A small image classifier, trained from scratch.
Model: depths [3, 4, 6, 3], widths [48, 96, 192, 384].
Training: 20900 steps, held-out accuracy 98%.
Rows from block 12 of a small image classifier, named by matrix and row number. Rows with one number belong to one channel. Each number is 128 + 32 x the weight over its row's rms, rounded and kept within 0 to 255. All counts start at 0. Numbers have three digits each.
After each channel's rows are labels from the 100 images, of 14976, where the channel reaches its highest value: "top examples" is what is common among them. Only what is clearly more common there than usual is listed. The data: stained colorectal tissue patches (NCT-CRC-HE-100K).
# convs0: first 3x3 conv (model.blocks.12.convs.0.weight, 192x192x3x3, standardized in use, each kernel summed), inputs 128-191
# convs1: second 3x3 conv (model.blocks.12.convs.1.weight, 192x192x3x3, standardized in use, transposed, each kernel summed), outputs 128-191

convs0.183:130104167120118188122104174149131110084121195141130129156079178118102128078102107204138167094122130145102129164193090140107104163096142088151087138163150111099146146097114058074078157142145128
convs1.183:208164091147163119155153119133173115106130169117143149159188105103061149133118134084032115106098150115106120129127148108163130164174119069108123160176160154123114127158066090125144104057130116
top examples: tissue: normal colon mucosa; tissue: cancer-associated stroma

convs0.87:139138096160092112144161115137124081140188118154125119152159186086120133170105149081082139129088154184151147145165058144124116111131151112154116162108123085159175121182146174099111118146093126
convs1.87:146135062100127178127144088164125095137106114124092067082156115172097126110091139083097119098144130113122179097128156043148094125138126139135095128121125081144129077059128043110120095187097154
top examples: tissue: mucus

convs0.93:108148090138152110155122134178103085122150151110128141111085113129132115158108132167107152140121116080166161079169063070106146138129116144138157105119134078155152128145127105110139129123128118
convs1.93:104199126129166113116083136079141109152121087150098129124142153089123133147143139078116130123170102176145099134131110130091170174135131240150167079121159158139129105119091128118121078164113128
top examples: tissue: debris; tissue: smooth muscle

convs0.96:154133108165135123162174115140096053032144122176136149083121169137136117146150124090101132126099128214134076136140084134091123123137158109107156111155169117151123130135137133071111144125152068
convs1.96:097129046164092150159136103136134136138131127102098037171138115106147111123110114166109192116109088170160143151130170171162127126067079103096096129135129158122141146132099133122082110200154132
top examples: tissue: adipose tissue

convs0.119:124132089158128130135107114168186175069089142106087128033061146087117154141168100135186152164124107114082150149106100186210148137157145102092125194144053081116102110054167180136100161101148107
convs1.119:048077121143083135114050110169140085106116139106156124096116132118021143135107126159164164178115102060050117119134065116136104145160145060145070140131099138185134105115119061138122101167133119
top examples: tissue: cancer-associated stroma

convs0.146:087113129185110170135139094158102022106128137142109140150123177137149097104118130153120141169111130082130095164140092115115157118126134147087126148167171107108145127071189108104062153104227110
convs1.146:166127148144110125145098145131103167095140152134161086150150130115138099121104116173161119119141151103080183140133142081139078075133121114150140121147202135084149156126154069093127180166085120
top examples: tissue: normal colon mucosa

convs0.181:121142073161142118121139091137094074119128101129136118095140122193085157120154095116109140122137128114135162142118125099131148108169158108125150088159133127120109102095162125106070158170123128
convs1.181:183129176131148165158142192183192184105060095183134147178161114182223124112095078118165099185071137148158159131126194118163147150069152090137107128113143116186110134154112075117130093163122105
top examples: tissue: normal colon mucosa

convs0.117:160144166132129183180107118071180094094134156137082110124179157139081206079113142165158152091128142141078190065108098048186146087145137035166101115142125120160141150089113089093118129087193079
convs1.117:160097114134176141077109089157157116098098090136128190147097140191041137101158176181177155159071129190110183122137096154103091187130105116141127152170138136161130152143057153134130128078200101
top examples: tissue: cancer-associated stroma; tissue: normal colon mucosa

convs0.135:168174109130146158109164132130056072075089091201079125103104135111098184087104135097113116129164162134129129113140042086126154142147134073124105120140136106147172117093112101144144183116074205
convs1.135:139133179127129060140132110119121207125143132146123136062133143194129108148119081118141114118135102080162144104128135094166199083143136127181153171113205102155154133114137129108126114161138112
top examples: tissue: tumour epithelium

convs0.65:167128096181118130166169180100151090198127112168146131142080176163092136110121132104156152102195147152153126102116089153088143097134125108146122072132135165120116169129106095141065133180140055
convs1.65:186137139100106132100167148189169176097103165154132134167101153145161129086148142085155141094173141155118095117124158137159126136062119151121133118133183058137151140125121099145140114107184110
top examples: tissue: normal colon mucosa; tissue: tumour epithelium

convs0.154:178097103099184078137137068143190037045116134122152083186138116120075127125113136111150112112148118141105136125143106119206235133147166100136141216123128142117140112040131164133104141155141136
convs1.154:158127229120128142133141150121153142143134100109110121193141149046107137074116134093082135164147122101098127123131104091144207115163150091128114152112116096149105152134136122135137093099126157
top examples: tissue: lymphocytes

convs0.26:203170093119143137129138105137201134111066254129146136105082112144167121124131173156141152103129170110153135173170068090155153146152121184130160124146140127123102118090111099074129106090105182
convs1.26:178131109086145102112098178105141060132166140122090121054079159101103147139110139097157101144056149130166096154139142160129130101113187189134114075144110101169152137130094123115110116163153117
top examples: tissue: debris; tissue: smooth muscle

convs0.56:145139099113092091121142172139172056045176106158199141042114072111077132143182130133144150092095120224142121129139096086113120141206102118134098081157137086147095158126171088109052134138089115
convs1.56:177105088140112144171164145128137058125097157096123081068104164101111145182122121097144128093124131098148096152131080146155117111136168130197187116139131210113162080107112132132135094186141167
top examples: tissue: debris

convs0.5:178142113148146094107154140159115065156105122103131145140107104120097142209127131127124182116150083173118103120098063110099151154101126069134153136176105107082130129108165158118083143083152094
convs1.5:080178139121159145123090087090146111116160154148127139077086132139137122131136119091163070116173119142144112148133077132119118080154115037103137142142140119152142159126122085174090090165076128
top examples: tissue: adipose tissue

convs0.27:125129123111149143140157113147121104050126115131097132071122142116100155132144169126069160174088107140110139141125109198152141130157103084065104084152141128114096103160132170164114145117229146
convs1.27:065098118136078166170131158146103132111125109148151189126167095105120119149129062177176118142103122165168139066140118116116071116100147094056131121140101135119138119159149125140138106141076071
top examples: tissue: tumour epithelium; tissue: debris

convs0.179:103153128200109095113168170160081094092139153101139136080134089151126106114171133115142113142165157125154133133141074081103099123099136166165177143124105124111116137126161101134084098113085149
convs1.179:117118202168079098122123155136146065125247093110132102111169141103169140124128145037151155106105214170128080108120098147135158155154113213108196109162121127075138122180129109116141121155102146
top examples: tissue: mucus

convs0.98:136121136182152187132129223124112077102067101136129128091116120166137160154147140154123115125098134097087112145146133088194120133118125149137135107164139119109104166114164192090093140143152100
convs1.98:120106156122112054096126156160158139128081139132139148205088079083107132193100159068110070083150123133115135099130117106132130164080101160105101135096134120148137060151121124128136101118089128
top examples: tissue: normal colon mucosa

convs0.137:090114078132169116113140125192074134121096085141097161150092148103161213111134128089118120128183146126124119114150092113184189142086110079101134122099149138108116144083151188092105115071097063
convs1.137:159114095138136127124159105146145110123116130130116202195180163105136139151135130135164179101174086147145150116138155111140107140136120096078169135121172157122110140160094159129146138144136116
top examples: tissue: tumour epithelium; tissue: normal colon mucosa

convs0.78:123140099130145127139175145067133083024069094159100155131069143067087147136122108151127159142138103105131152160140109100192137103114140104083093131124083119152175127139109101137091118167151207
convs1.78:119133145132126138152109096138103133147121116206122158054136173116146112095105079170133130134086138081161143117150085082164186119129111124157166134133157191130121196110108151111120154070117104
top examples: tissue: cancer-associated stroma

convs0.171:151129134157135140126153131098079113111152088140099140177092126130136105074141190095085133117163104245120111122131104103088137141136186143146137116132099150168118128145203100100082138101196097
convs1.171:173148076121102082157141027139107087145150093105111158217166118092122140093121158186159169122139142124121139145134117105132136095142144110160146179131130125147149142122169168148133135173123098
top examples: tissue: mucus

convs0.37:144138183136128141111141114164179069126104112120130176103161113127114099083163143137183138147097117133100170135151028095134107099140171129119145107150150130158126103091165135108160136135130074
convs1.37:123153105097135139091130166098091098128108131095121135107092116107137127097093116167165163125046122083093168137127139092098123170132119136161123168107108156108127149108089082200122180190139074
top examples: tissue: cancer-associated stroma

convs0.53:108171196103134074104144131140158151086153075162184122181116110135095115128178068110149126109097086152157121139149109106109108103128120086122128074121086143057141173111185116153239150221087096
convs1.53:144127148135099150098128132149135071137140172165118146134137088000180114140093185144121100056137188121156106117116112091105137100145160063138104116134104111129122137133062090107120127097112161
top examples: tissue: normal colon mucosa

convs0.46:149124094177129098126178178151118125058145138161136145093091111111190127086113183132154153117138148113142113138059136107119130091131147122108130104151142170094165134086129128165170148106102112
convs1.46:128091134114101149125116138120117082102109101108113117125166076079148145120071085093136119095099113165101184120128140155149149215099098139075139072123147120164161124123156065115112091141109137
top examples: tissue: debris; tissue: normal colon mucosa

convs0.51:098079134115135087106117148084111218172104144118177114167180068127160136151164117114119134121156072113124130112120148155117139111143125221101124108120116138076107134109167118122152113187099122
convs1.51:196111082086098153106108116105136113187118131129169147088074115171101104162051121115106136149089127124170127164104094131087126139110133080105110137063095130119096089161139139106168155106123178
top examples: tissue: normal colon mucosa

convs0.94:113111142144141133142123141128173139094145106132115152140087126133149119161118109179098141146149178144165161152146098147077126088164160077055140117120113087120101127136121110108074084175087255
convs1.94:143128130123141139161096141134076157129142127195138126130141145141135124141134116138118062157142149128155126102147054156185142119131131197125110151154145132122120156111104119155129135140125106
top examples: tissue: smooth muscle

convs0.186:151110150127139132125206128143141124109098116128133100049140172099111201095099135122170130170127142111121144150170123149198151115138125093105169112156070124129141109064131112103076160123204196
convs1.186:169135189083093137149165113093109109133136106092106128094102153109149118141172132068109101059099169108105178143132133129112218093133139134147154142134144125158138192132163101121113103059141109
top examples: tissue: tumour epithelium

convs0.16:157161110138126143146138104163175107103100165161104148141165156098093166103125117140171129112120124227119143092144079118088116100099119072196116103147136117186089104104061122153137145120092086
convs1.16:134177125119162184092142108090165067143143137166104099049071107104124137125116126146108174161105123135132197107116135112072140110086139176223124116147149106196130228125125096149126074134154085
top examples: tissue: cancer-associated stroma

convs0.105:117157098140131088121111108134101112146072169138079180067111204213102180114054124120103139128169114072130159092148143095144108124145114126107118108155198157115115196108125122098125127142085055
convs1.105:150103085125178096120101136149128167116089166103144170216111138142188088132158119045104100092059108154085097099126188140176114099088109152092095071101137100141121083159074133137155162142169112
top examples: tissue: normal colon mucosa

convs0.182:186120158108143133107159159096124183166111120151181162104155110072125107115130150150110109139178107120131159119111067127100138095140090195129113110141203178147101128127097169107048127176138135
convs1.182:124133108116126100115073144064136136138104164085165153142077141154071137167137171089121102125099100137092119168131147106157110123151199069105062171109140192159152166150181061159194127072100124
top examples: tissue: tumour epithelium

convs0.175:101141104167134088125148144175132087074170173105153135066089109109167162119124142157115130138120158164170220164169058139171146123104131072090154152130108061097166120180124108101114108164128107
convs1.175:141140169123171113141116118146178081133096143079116078129152132100173121137156127058170141142146104137120055095132148083083164139110088174114123056130118157113137159121111184142112124206148167
top examples: tissue: debris

convs0.20:122147190167127157153098073121077061063105124150087141049138155141065134086131141117141153132094170176106218135137103059152145105157149113126102128118116115125131177137168129156088153135179142
convs1.20:147146088129151122093077099123102165127177109074122179134079115077116135175156147104153125069091132101119163098149109177085176143124107129158181090151100160184137083146111179102114162140154104
top examples: tissue: tumour epithelium

convs0.184:185098130093138126108127096162112114037187157133100109134118122158024145133104153178127131131126136175188136101120092129155145102123171110157126103126092111142081150131114084122118118163087192
convs1.184:121097146166156113142070096095120122138144109101110138136116168104122132120168159145131111120082192127203135163127089091202129059179153139155103148135141183105139031093093126150115137062123153
top examples: tissue: debris

convs0.76:122150092150154144084129107101143089103132094186114185133145195089137165143161098115100163184136161121090114123153071134150158128134160048113112145160121077116155157135061123076104163119127171
convs1.76:191073148139107116128153148099156142126153127115117145137172095129146123071136140179068183128131106143189157132126133191134159172086143097142111150117094170099144156102109194140142130074093074
top examples: tissue: tumour epithelium

convs0.22:139175120147110181147138129129100091127138112120140138075083143123110156152172126096114158122122160155113137100169101145160126139163139093222100116121143083140140117064186134089103134134150066
convs1.22:150157134074176149093117117119144127131134095116137155135071074102085113103045103118124113070134156140129160130118108116078114142159123105131141104097099120173134113163172107094112130112127070
top examples: tissue: cancer-associated stroma

convs0.81:181152214143132128126162157094098117073117208141122102157148104088138103125117131098191121089115137160145134160140121057166127117100167204120142145130145149124130158104134091143095123080102156
convs1.81:130092142169106188136139103105078093125186108114106141124155144104103160127121179174119115155115193110118133134156107114085130109162151212120160116189073153138134171139202129094104089174128100
top examples: tissue: debris

convs0.6:109160083128127111162114135145091121059159114102133149141110107179056115120141141122168140141103095121132141185143037066127141087178216166143102146178108117130120135120151066114072111145118125
convs1.6:181115140147122136138135144120060146124136107168145095238140133224131097158148090115124102110064096103164133118128168146132044112028131085142151104136095088091137100112159105116137118059142115
top examples: tissue: normal colon mucosa

convs0.69:160138067129117146144117214132130104107126150129133123059119146103091130157118107099091160112089117107133124105147121111118136128119075219107161124128134108106181164094113068108102117110172145
convs1.69:115121131139133135129131169096129148150148067114147156123123110117193114118150055106090112123107139100151177158125128087069091062142149133084126129109086127118119126066126166160138168139169216
top examples: tissue: debris

convs0.21:148114147123143119122122133160085122134197167110087119049108106106076094090109151128149128112192130066113162136106135098195149138130124092126144137099171121106177104135085117094121153091134137
convs1.21:089148121141115120073153133140118111134152135124126133070097124092148110123176090160120110109065111142183137153117120164120110141136142122138103096152136096112119106157142161042138154107087189
top examples: tissue: mucus; tissue: normal colon mucosa

convs0.57:094166046172155115106103125095116018075134122133098132098136188114095147124155121106111121158135142111098199155136094109189167147148107142146160127152104126136146180128066062120114127133149147
convs1.57:213156177134106135111084158162132126160168071123125173091119111088118141095162157064112181068073134116096155141136092085038131103101112076096151110150094139077144118171191172127119163051130112
top examples: tissue: mucus

convs0.42:121140129128123136099171161140089148073182117139094111108179155116139132114106096163189110119129127120131122107152036194155143092123178127142128099144134094116135108077115095144138124134115161
convs1.42:175100140099139168120142130084126112114158129100111107141104068101082158086126118200150112126133117155152119143113117100128165108106107128150136162115192107159128112132166160151112165082065145
top examples: tissue: lymphocytes

convs0.122:195142109154150150138094178130131068140151078109133156113191171092128130117143120122124129138126153109106185132158104148109134154140093044165134073139076117121142142131139133090079121057111143
convs1.122:075175131123102114107130178142116151132161149120109104115121127155146142148139083174131151133077076140163144151146065089139124093093117094104093130131127170122141103079158130145131142140077161
top examples: tissue: mucus

convs0.125:136157158163138145144121148079078050045043120122108145121119167143092116138146148096138124096116115082144175112146110083162155139131115094118148139103074154110140148151060111117102151067137112
convs1.125:134156167136065129092097095176112117136106121122125131117131201101139132151074131136089140160155156153094206102142152191091160055107167106111178112170172098111133158123129164121124162124085175
top examples: tissue: mucus

convs0.9:087121127189099166134146147144078073049164124144090127151049181134085120148096131121122199130180113122130106198128092129134108162095126125127144105119116142094098161150118137108118154101126126
convs1.9:081170084136127149120130142148129120151154087098099150003149041101123159121161060144145166097104139144055164119141155104132060133147136127136091096179116115086159103108144086194101161162133105
top examples: tissue: mucus

convs0.109:125118146146169091156163142124125105115100141102075118177177147141090125143120133199151117110150116116120163151130076094121127078174143130169113094137062133151126132070148121158122137153112137
convs1.109:163062153112145190121103139080121182136153137110183120099102154145148108072125166157111091151135178063222082157103122131079127133150152116161168178122105150117115099153133081098161146144106161
top examples: tissue: adipose tissue; tissue: cancer-associated stroma

convs0.112:109170117145084143160156157117130100069153115118101152185161130166093107111153172095127123112086154148100125204139086114141162087167177096113196200164109093086162156092110152156118152090140162
convs1.112:086141160149125108142143054132059099132142065117110145234021132107083126156161135118100146140140091096099076127141088087150146131163123120136111161125144134128145179076125188185120116091155092
top examples: tissue: smooth muscle

convs0.28:151121148141101145141124151124087107023243134135085140100118127102096138094125096115110123161159122169126108159143118168136121138128159114199154108145146155100123176077137117123081114107084181
convs1.28:066099106177098089148158106170055141125139123171119095177092120131053132121164087185122140148088130142193135129138114117158092152135119096168091160172087081132128089121179158074112203156067127
top examples: tissue: lymphocytes

convs0.160:125118097109113162159162124110141109070104125155141148141108153117052138156081124154129145141161144127125134120237081150108150094142146081161128129145153127167145143097068117128111169138127201
convs1.160:123145114117165165137112119136153136124127119157123108097085176089173117131134126103075121127138163109125097114154125069203139113156115155136157214109133150126131192113120184108119083106112130
top examples: tissue: cancer-associated stroma

convs0.104:138160180127133132146118096155119103043122106106129113150114150118138118114116139135155140201178188083074121104134062124141208182120096103119156160164171158124115109089117073125090128126113181
convs1.104:116108142118156181142143114140136093104094083140134128167170122114139102053152063121146084101168138149115142104128156126151154106149151099117122151152110063092137188106149056148108135105097104
top examples: tissue: lymphocytes

convs0.36:105186077106145124136206104098119112107144136131130147136104142160113168112112123101116116094156126199111113086152119091181118157108172076099128165118107136178133105105128129085099144147208117
convs1.36:129110098130157146171132086117126099131087123141135133251153145107124135178095171132124104177116138183114127104142111090154148123166142133158165204126093131130131183145134142120096144136166090
top examples: tissue: cancer-associated stroma

convs0.140:173162190142146166115160089095150029119091096166143140121165130115124143080146106113165123164116091132138171167125041131203126130106174166120149103148099130132142098116074075152202152083091112
convs1.140:128130158120154138099102159134098126133102157119125128125038155131075118115118148091064097149128186084100081130133116143134125126166133181139178168130138084190107147132099165119107086154205115
top examples: tissue: lymphocytes

convs0.55:207181185153114102158134163145120118091116104127067128058138127201101085120180097160144093119175118109085160186140130093138125081130111040130133163162155143052147148070138080121095148125105147
convs1.55:058159118136177143092091139091095151131143110136144117205169112170157140085091108116130117197055118125116129130127160173127135165116107153104116161130095179126122059117079142172138213060124142
top examples: tissue: normal colon mucosa

convs0.44:069148130108112123110121135139081145136135159110110122147089139165052125130129099175088124132133149123118157161149079097091130146139169113179124180122169107136133114117154138130079120132106092
convs1.44:157121134141101109100205150159147153136165152127117155163101090145099129170088140156127126143170092087162179137113127127123190076097158206117192118116215155135122164158129173129123113152169141
top examples: tissue: lymphocytes

convs0.166:142156153165138146180075125124054110117127128092101137146087161135083072158186118091130102128142157091115098157187104138129100063139110108112126145153149157137175152142122083131086108172138125
convs1.166:117157113139132127137088106124128134129090075114121057048158114116097154181130127153121098125105127121180168105133130178180086144093070124112078129124203141117133080137126127113135118076118142
top examples: tissue: mucus

convs0.30:194140107137131147135123112110066097055096130124103101124156116141141216121168152125124100077084123111126138131146147122129095110171124207171137118151166129156163205108211146098125139200144093
convs1.30:150105071142155100137128142175162156143113120097153197178083100157159120150100114097100162189094164119139098122129127125090143185125103034137112129124073112137131142141203069100145125140165123
top examples: tissue: normal colon mucosa

convs0.159:085127117096130163112095097084070111110159135156112118106113123190124128127139123121124147122061096154138120123141123122074186197108143117131107117151106133129145142092185119077065132121130102
convs1.159:160148165160132071098144113125136180122127112132171112135138096220172101141134135062101169137102096168150120130125154110133064119112134127141133117122185096152124133149110126081140187156133103
top examples: tissue: normal colon mucosa

convs0.148:159122142103121135117120071118068122109178194182120086157114169150120117175129114100148144138179151082141121179133069074122136216114151036098107134115127141137146158174154131069171107136081133
convs1.148:170124135112122126084169126114095139117134103115113203097134093150174129119160142055170152112145099150170134132142153144141160094137123131200161101137111112104122100131130174152127135148160118
top examples: tissue: tumour epithelium; tissue: normal colon mucosa

convs0.178:209187141146138079112187110132134066060171110173105160156115164064108131126111124109111166134113154140108121133116095169167165146085111099138117133138127110130169071129155120138107153164179152
convs1.178:128169143096179188169221136098137147132135109148105168130072135103098116093104140108122137130146130175121102117145141146065124085134097188159132160141103194158150220154116170107092137140143136
top examples: tissue: cancer-associated stroma

convs0.180:186144098188161108134136116162094084121162128132147099185135103128157164140166134130204125141114107097113097110103075150197138150104156131129166116169165140138117121129105116210178147089084157
convs1.180:072076115133110167177129128090164125104124146122125163139147124153115110044138119138081113150097128103173144141115130110147162129171148145115121105120099021169133101125124132190134074141170127
top examples: tissue: adipose tissue

convs0.127:133134073140149120159140094121112068066167152143095131106147148137086126100142119109127131147091202119180147138170092082121121108158153073097153164123127114138191190108136160135128099143130151
convs1.127:129147103150166078097155105137140131162147151110135136117079161126128160175130181132038099109115120122122100136122117096174115194163129123120176163108132166138130134102061117037133155079113179
top examples: tissue: cancer-associated stroma

convs0.31:135131067192125161141150122143108182118131123108094145098129151149168155068110149132123133110073105155136213120175087149120135151132160128136097105128070134125145112125093129137099133169112148
convs1.31:157128081124161175131061119131131072118094152096116136079198071126144134185089109140120146150154129173104182122130116145120100161119097083114173113142147117116131154109076101123128140150195098
top examples: tissue: mucus

convs0.157:125140147156159113173124096121129151078109149141104138069171161150218128107143107090115175171154132172149121132149113126143156147120121135142171170113156148111127116185124121079078134135255087
convs1.157:161092191130114110115104146150103071144131139113114146092102111112145138098161131137180133144162147134119228125121121112094158137046108157059129114136055178140138157116136072105121114133223115
top examples: tissue: tumour epithelium; tissue: cancer-associated stroma

convs0.92:135141117102111122147141138116142077106156139100165152116145134143092132101133115135127125140053145165139159113127091095111144146148129137108215073129131117195179145173126151057125160133044106
convs1.92:148100092098170138122139150132083127139122135152139094109053153148149102200114140097088160123134094097187096129130103139065072178078128182091158100130127159107120131084042074157127094202169177
top examples: tissue: debris

convs0.3:116135066149132152147150135106137152102132126141078115085058155098027146083130127198128138166178171121130120123198118127139128089128138123119127150163226135132139153112107094101094137124067158
convs1.3:163188104135103125159132169117135142113148082164113124209091186122152129092184128129184125072143107153139118124141156085123144106094126169133157168131127081088129108114102178139113118114096138
top examples: tissue: normal colon mucosa

convs0.8:140136091118135149133155133121153065059142190150123168127079154138165137072135098157160180123104116108113166125190091071124117169139128127111183112147144111178134115068173150088104122181078150
convs1.8:166157166108110088157125122121126116099060137139132112190102116141109095116047101086136114147103078090133058120136197122178100144143138236176107113120086113149122162118123157162109130134104135
top examples: tissue: smooth muscle

convs0.73:184133180105142116136198122139102087052127090144132125088213107086082085171094122164149122121125113124132144091103030103197163088107148076130107115121162102133151131102155164175120131136096083
convs1.73:095121165145172178102131143059051132136145124167136151221124164138079119092147095145163070164173121100121110179128087071163171099090133055122112118125121159121124121129115195114117127127136157
top examples: tissue: lymphocytes

convs0.151:135202111086111052120143099170135060081132085119061129143119126187115122102116131115171133135157139140115111165167133139155127135142134056097133126174199143171136147165090135163135149118104089
convs1.151:097171123122125092125141167141140121116130152091123166158122188151124145163115147137150134126124127122193135117143156111134154120170092165139059078098240026132130143106085130175120100155069090
top examples: tissue: normal colon mucosa

convs0.164:128109174139149102094139048113124114079096088136118133065097143098101130126127099139179133102086112120107123141092101149138121176157092148126129137143152114115165164125219197091203150125127169
convs1.164:128117175139118147147148136118118177135135141090148174196138088089143123124129136125130108129168154088087130126129125124150086129087127133120146110126066109104122119133097113115116141166209182
top examples: tissue: lymphocytes

convs0.185:134130177139121105123118092118156100100165163150084140192098135113151158174123131157125125119145113156092106145122101129086136076173158179111152103175152151129113110158153074094104131165114145
convs1.185:178122125118150079161123179139131139121152095172157106097120130204147140158148085079155125120108134064127130153121148106145109179093159255155100143106158083190122069114134141131138113140113150
top examples: tissue: debris

convs0.188:188115110197169123163124155138144060102150109128158125124139158092105137133164131132139139103115134111136119087160075113142184137149118082138126112137106129176101180106138121130134147131096163
convs1.188:127143164133215118105127115055022134124187154134118146075150104110110150070135174130153085159124106091177117156108123063095121090115107039157165170115102127109120113087122112133124072131104104
top examples: tissue: adipose tissue

convs0.118:099117128166108094205131131123081150029218117120140130181173109103041211156081108131156204121122108141161124118141126080138095096127062158141133161143172102106082144146136161086073163088137116
convs1.118:164137126130129097098152108091159146149133108143154135154133161116084129165139127170145133077121204120096127168113126183125122105085117096102130161138140150109112149115179112135134166087102147
top examples: tissue: normal colon mucosa

convs0.100:125147148128124086172174091165159098115111150116145156213106094170122153147126091117133155103170093113117122114106037088196054130095119153175160098152128086130092133137117112174176164121050125
convs1.100:137157155145069131073104105065155158145177134158150122074158134125184108110154170150097148104120128171113153176116146149103096133105140091080177099120079162145143153122055126134143141114148134
top examples: tissue: normal colon mucosa

convs0.72:109138134174128117169110132134093072100200114134151144097157160082101088075122138083149120084138073056129119094131075105175148120160108113153125117130092106104130144180099089113113143107090126
convs1.72:140146148124130112109123118143071110143211108084103132164121078102073117088144108156113127129128081164127118088131149132132133134107115113090149068131116136121116123129141105138144106132098139
top examples: tissue: mucus

convs0.168:135168164096137114154170092160091163104113088132061142122105203142113123188104110089145135134179118126142166128098072154152125142178175104097138110146181113139127112110125107140089175107131115
convs1.168:141086098125082117088146103113122152132127172156146112183109152214105149088135158113117166101159052133165133109132136162126096111087140057082091183126206114114123041138172172164145135143105094
top examples: tissue: normal colon mucosa

convs0.150:118151110115143143144113161141113156141180164143203124102135100100196114181107116160152152107130122083077083120145143105065169119191201139128168101112204098165110126097098093089196086077129084
convs1.150:136114114177148087106111127154095163180197167186143076093175103094126102145110106122133158099111068114122147097125083174147111086127110089142105193132041142089133118150140132136135152137078153
top examples: tissue: normal colon mucosa

convs0.134:149159096138157175176127094095125181167113100138093131083137117102134220107151159165117120119098129146142164151133093147183151081137117119140109132182124127101131110127131125064075124188183169
convs1.134:147142154143139101125122151148143108138131086141129145090145138097147112153116086117142187110139126108168150144131132152141184107090096108183181112111067127111130151109139124081139197103226115
top examples: tissue: tumour epithelium

convs0.113:134131112232127109170156130165101061076094146149166099118090120158072172102105138136143137139135149213141137147149101091156109125157133161123130120139186104120161115187139172119073142084156098
convs1.113:077133111141127176140077125148175075146125148100125103100147167053140134184137185124178057130087115106133122158126129098121202101114147114117127123138151125089131229147134156158126110158130139
top examples: tissue: debris

convs0.68:088132144170133148135148126101122106058131105157131169151177122136076093160133130159154143126121162196071127160110079156143162105156108153119185176112106113111140183107166104079083151122140144
convs1.68:103108147134151098176104098157116117140153096124139098120071111098080132150075174142146203165153122034094122161128077070128141143153131155143099131120103164159112180109119110150123132153109141
top examples: tissue: lymphocytes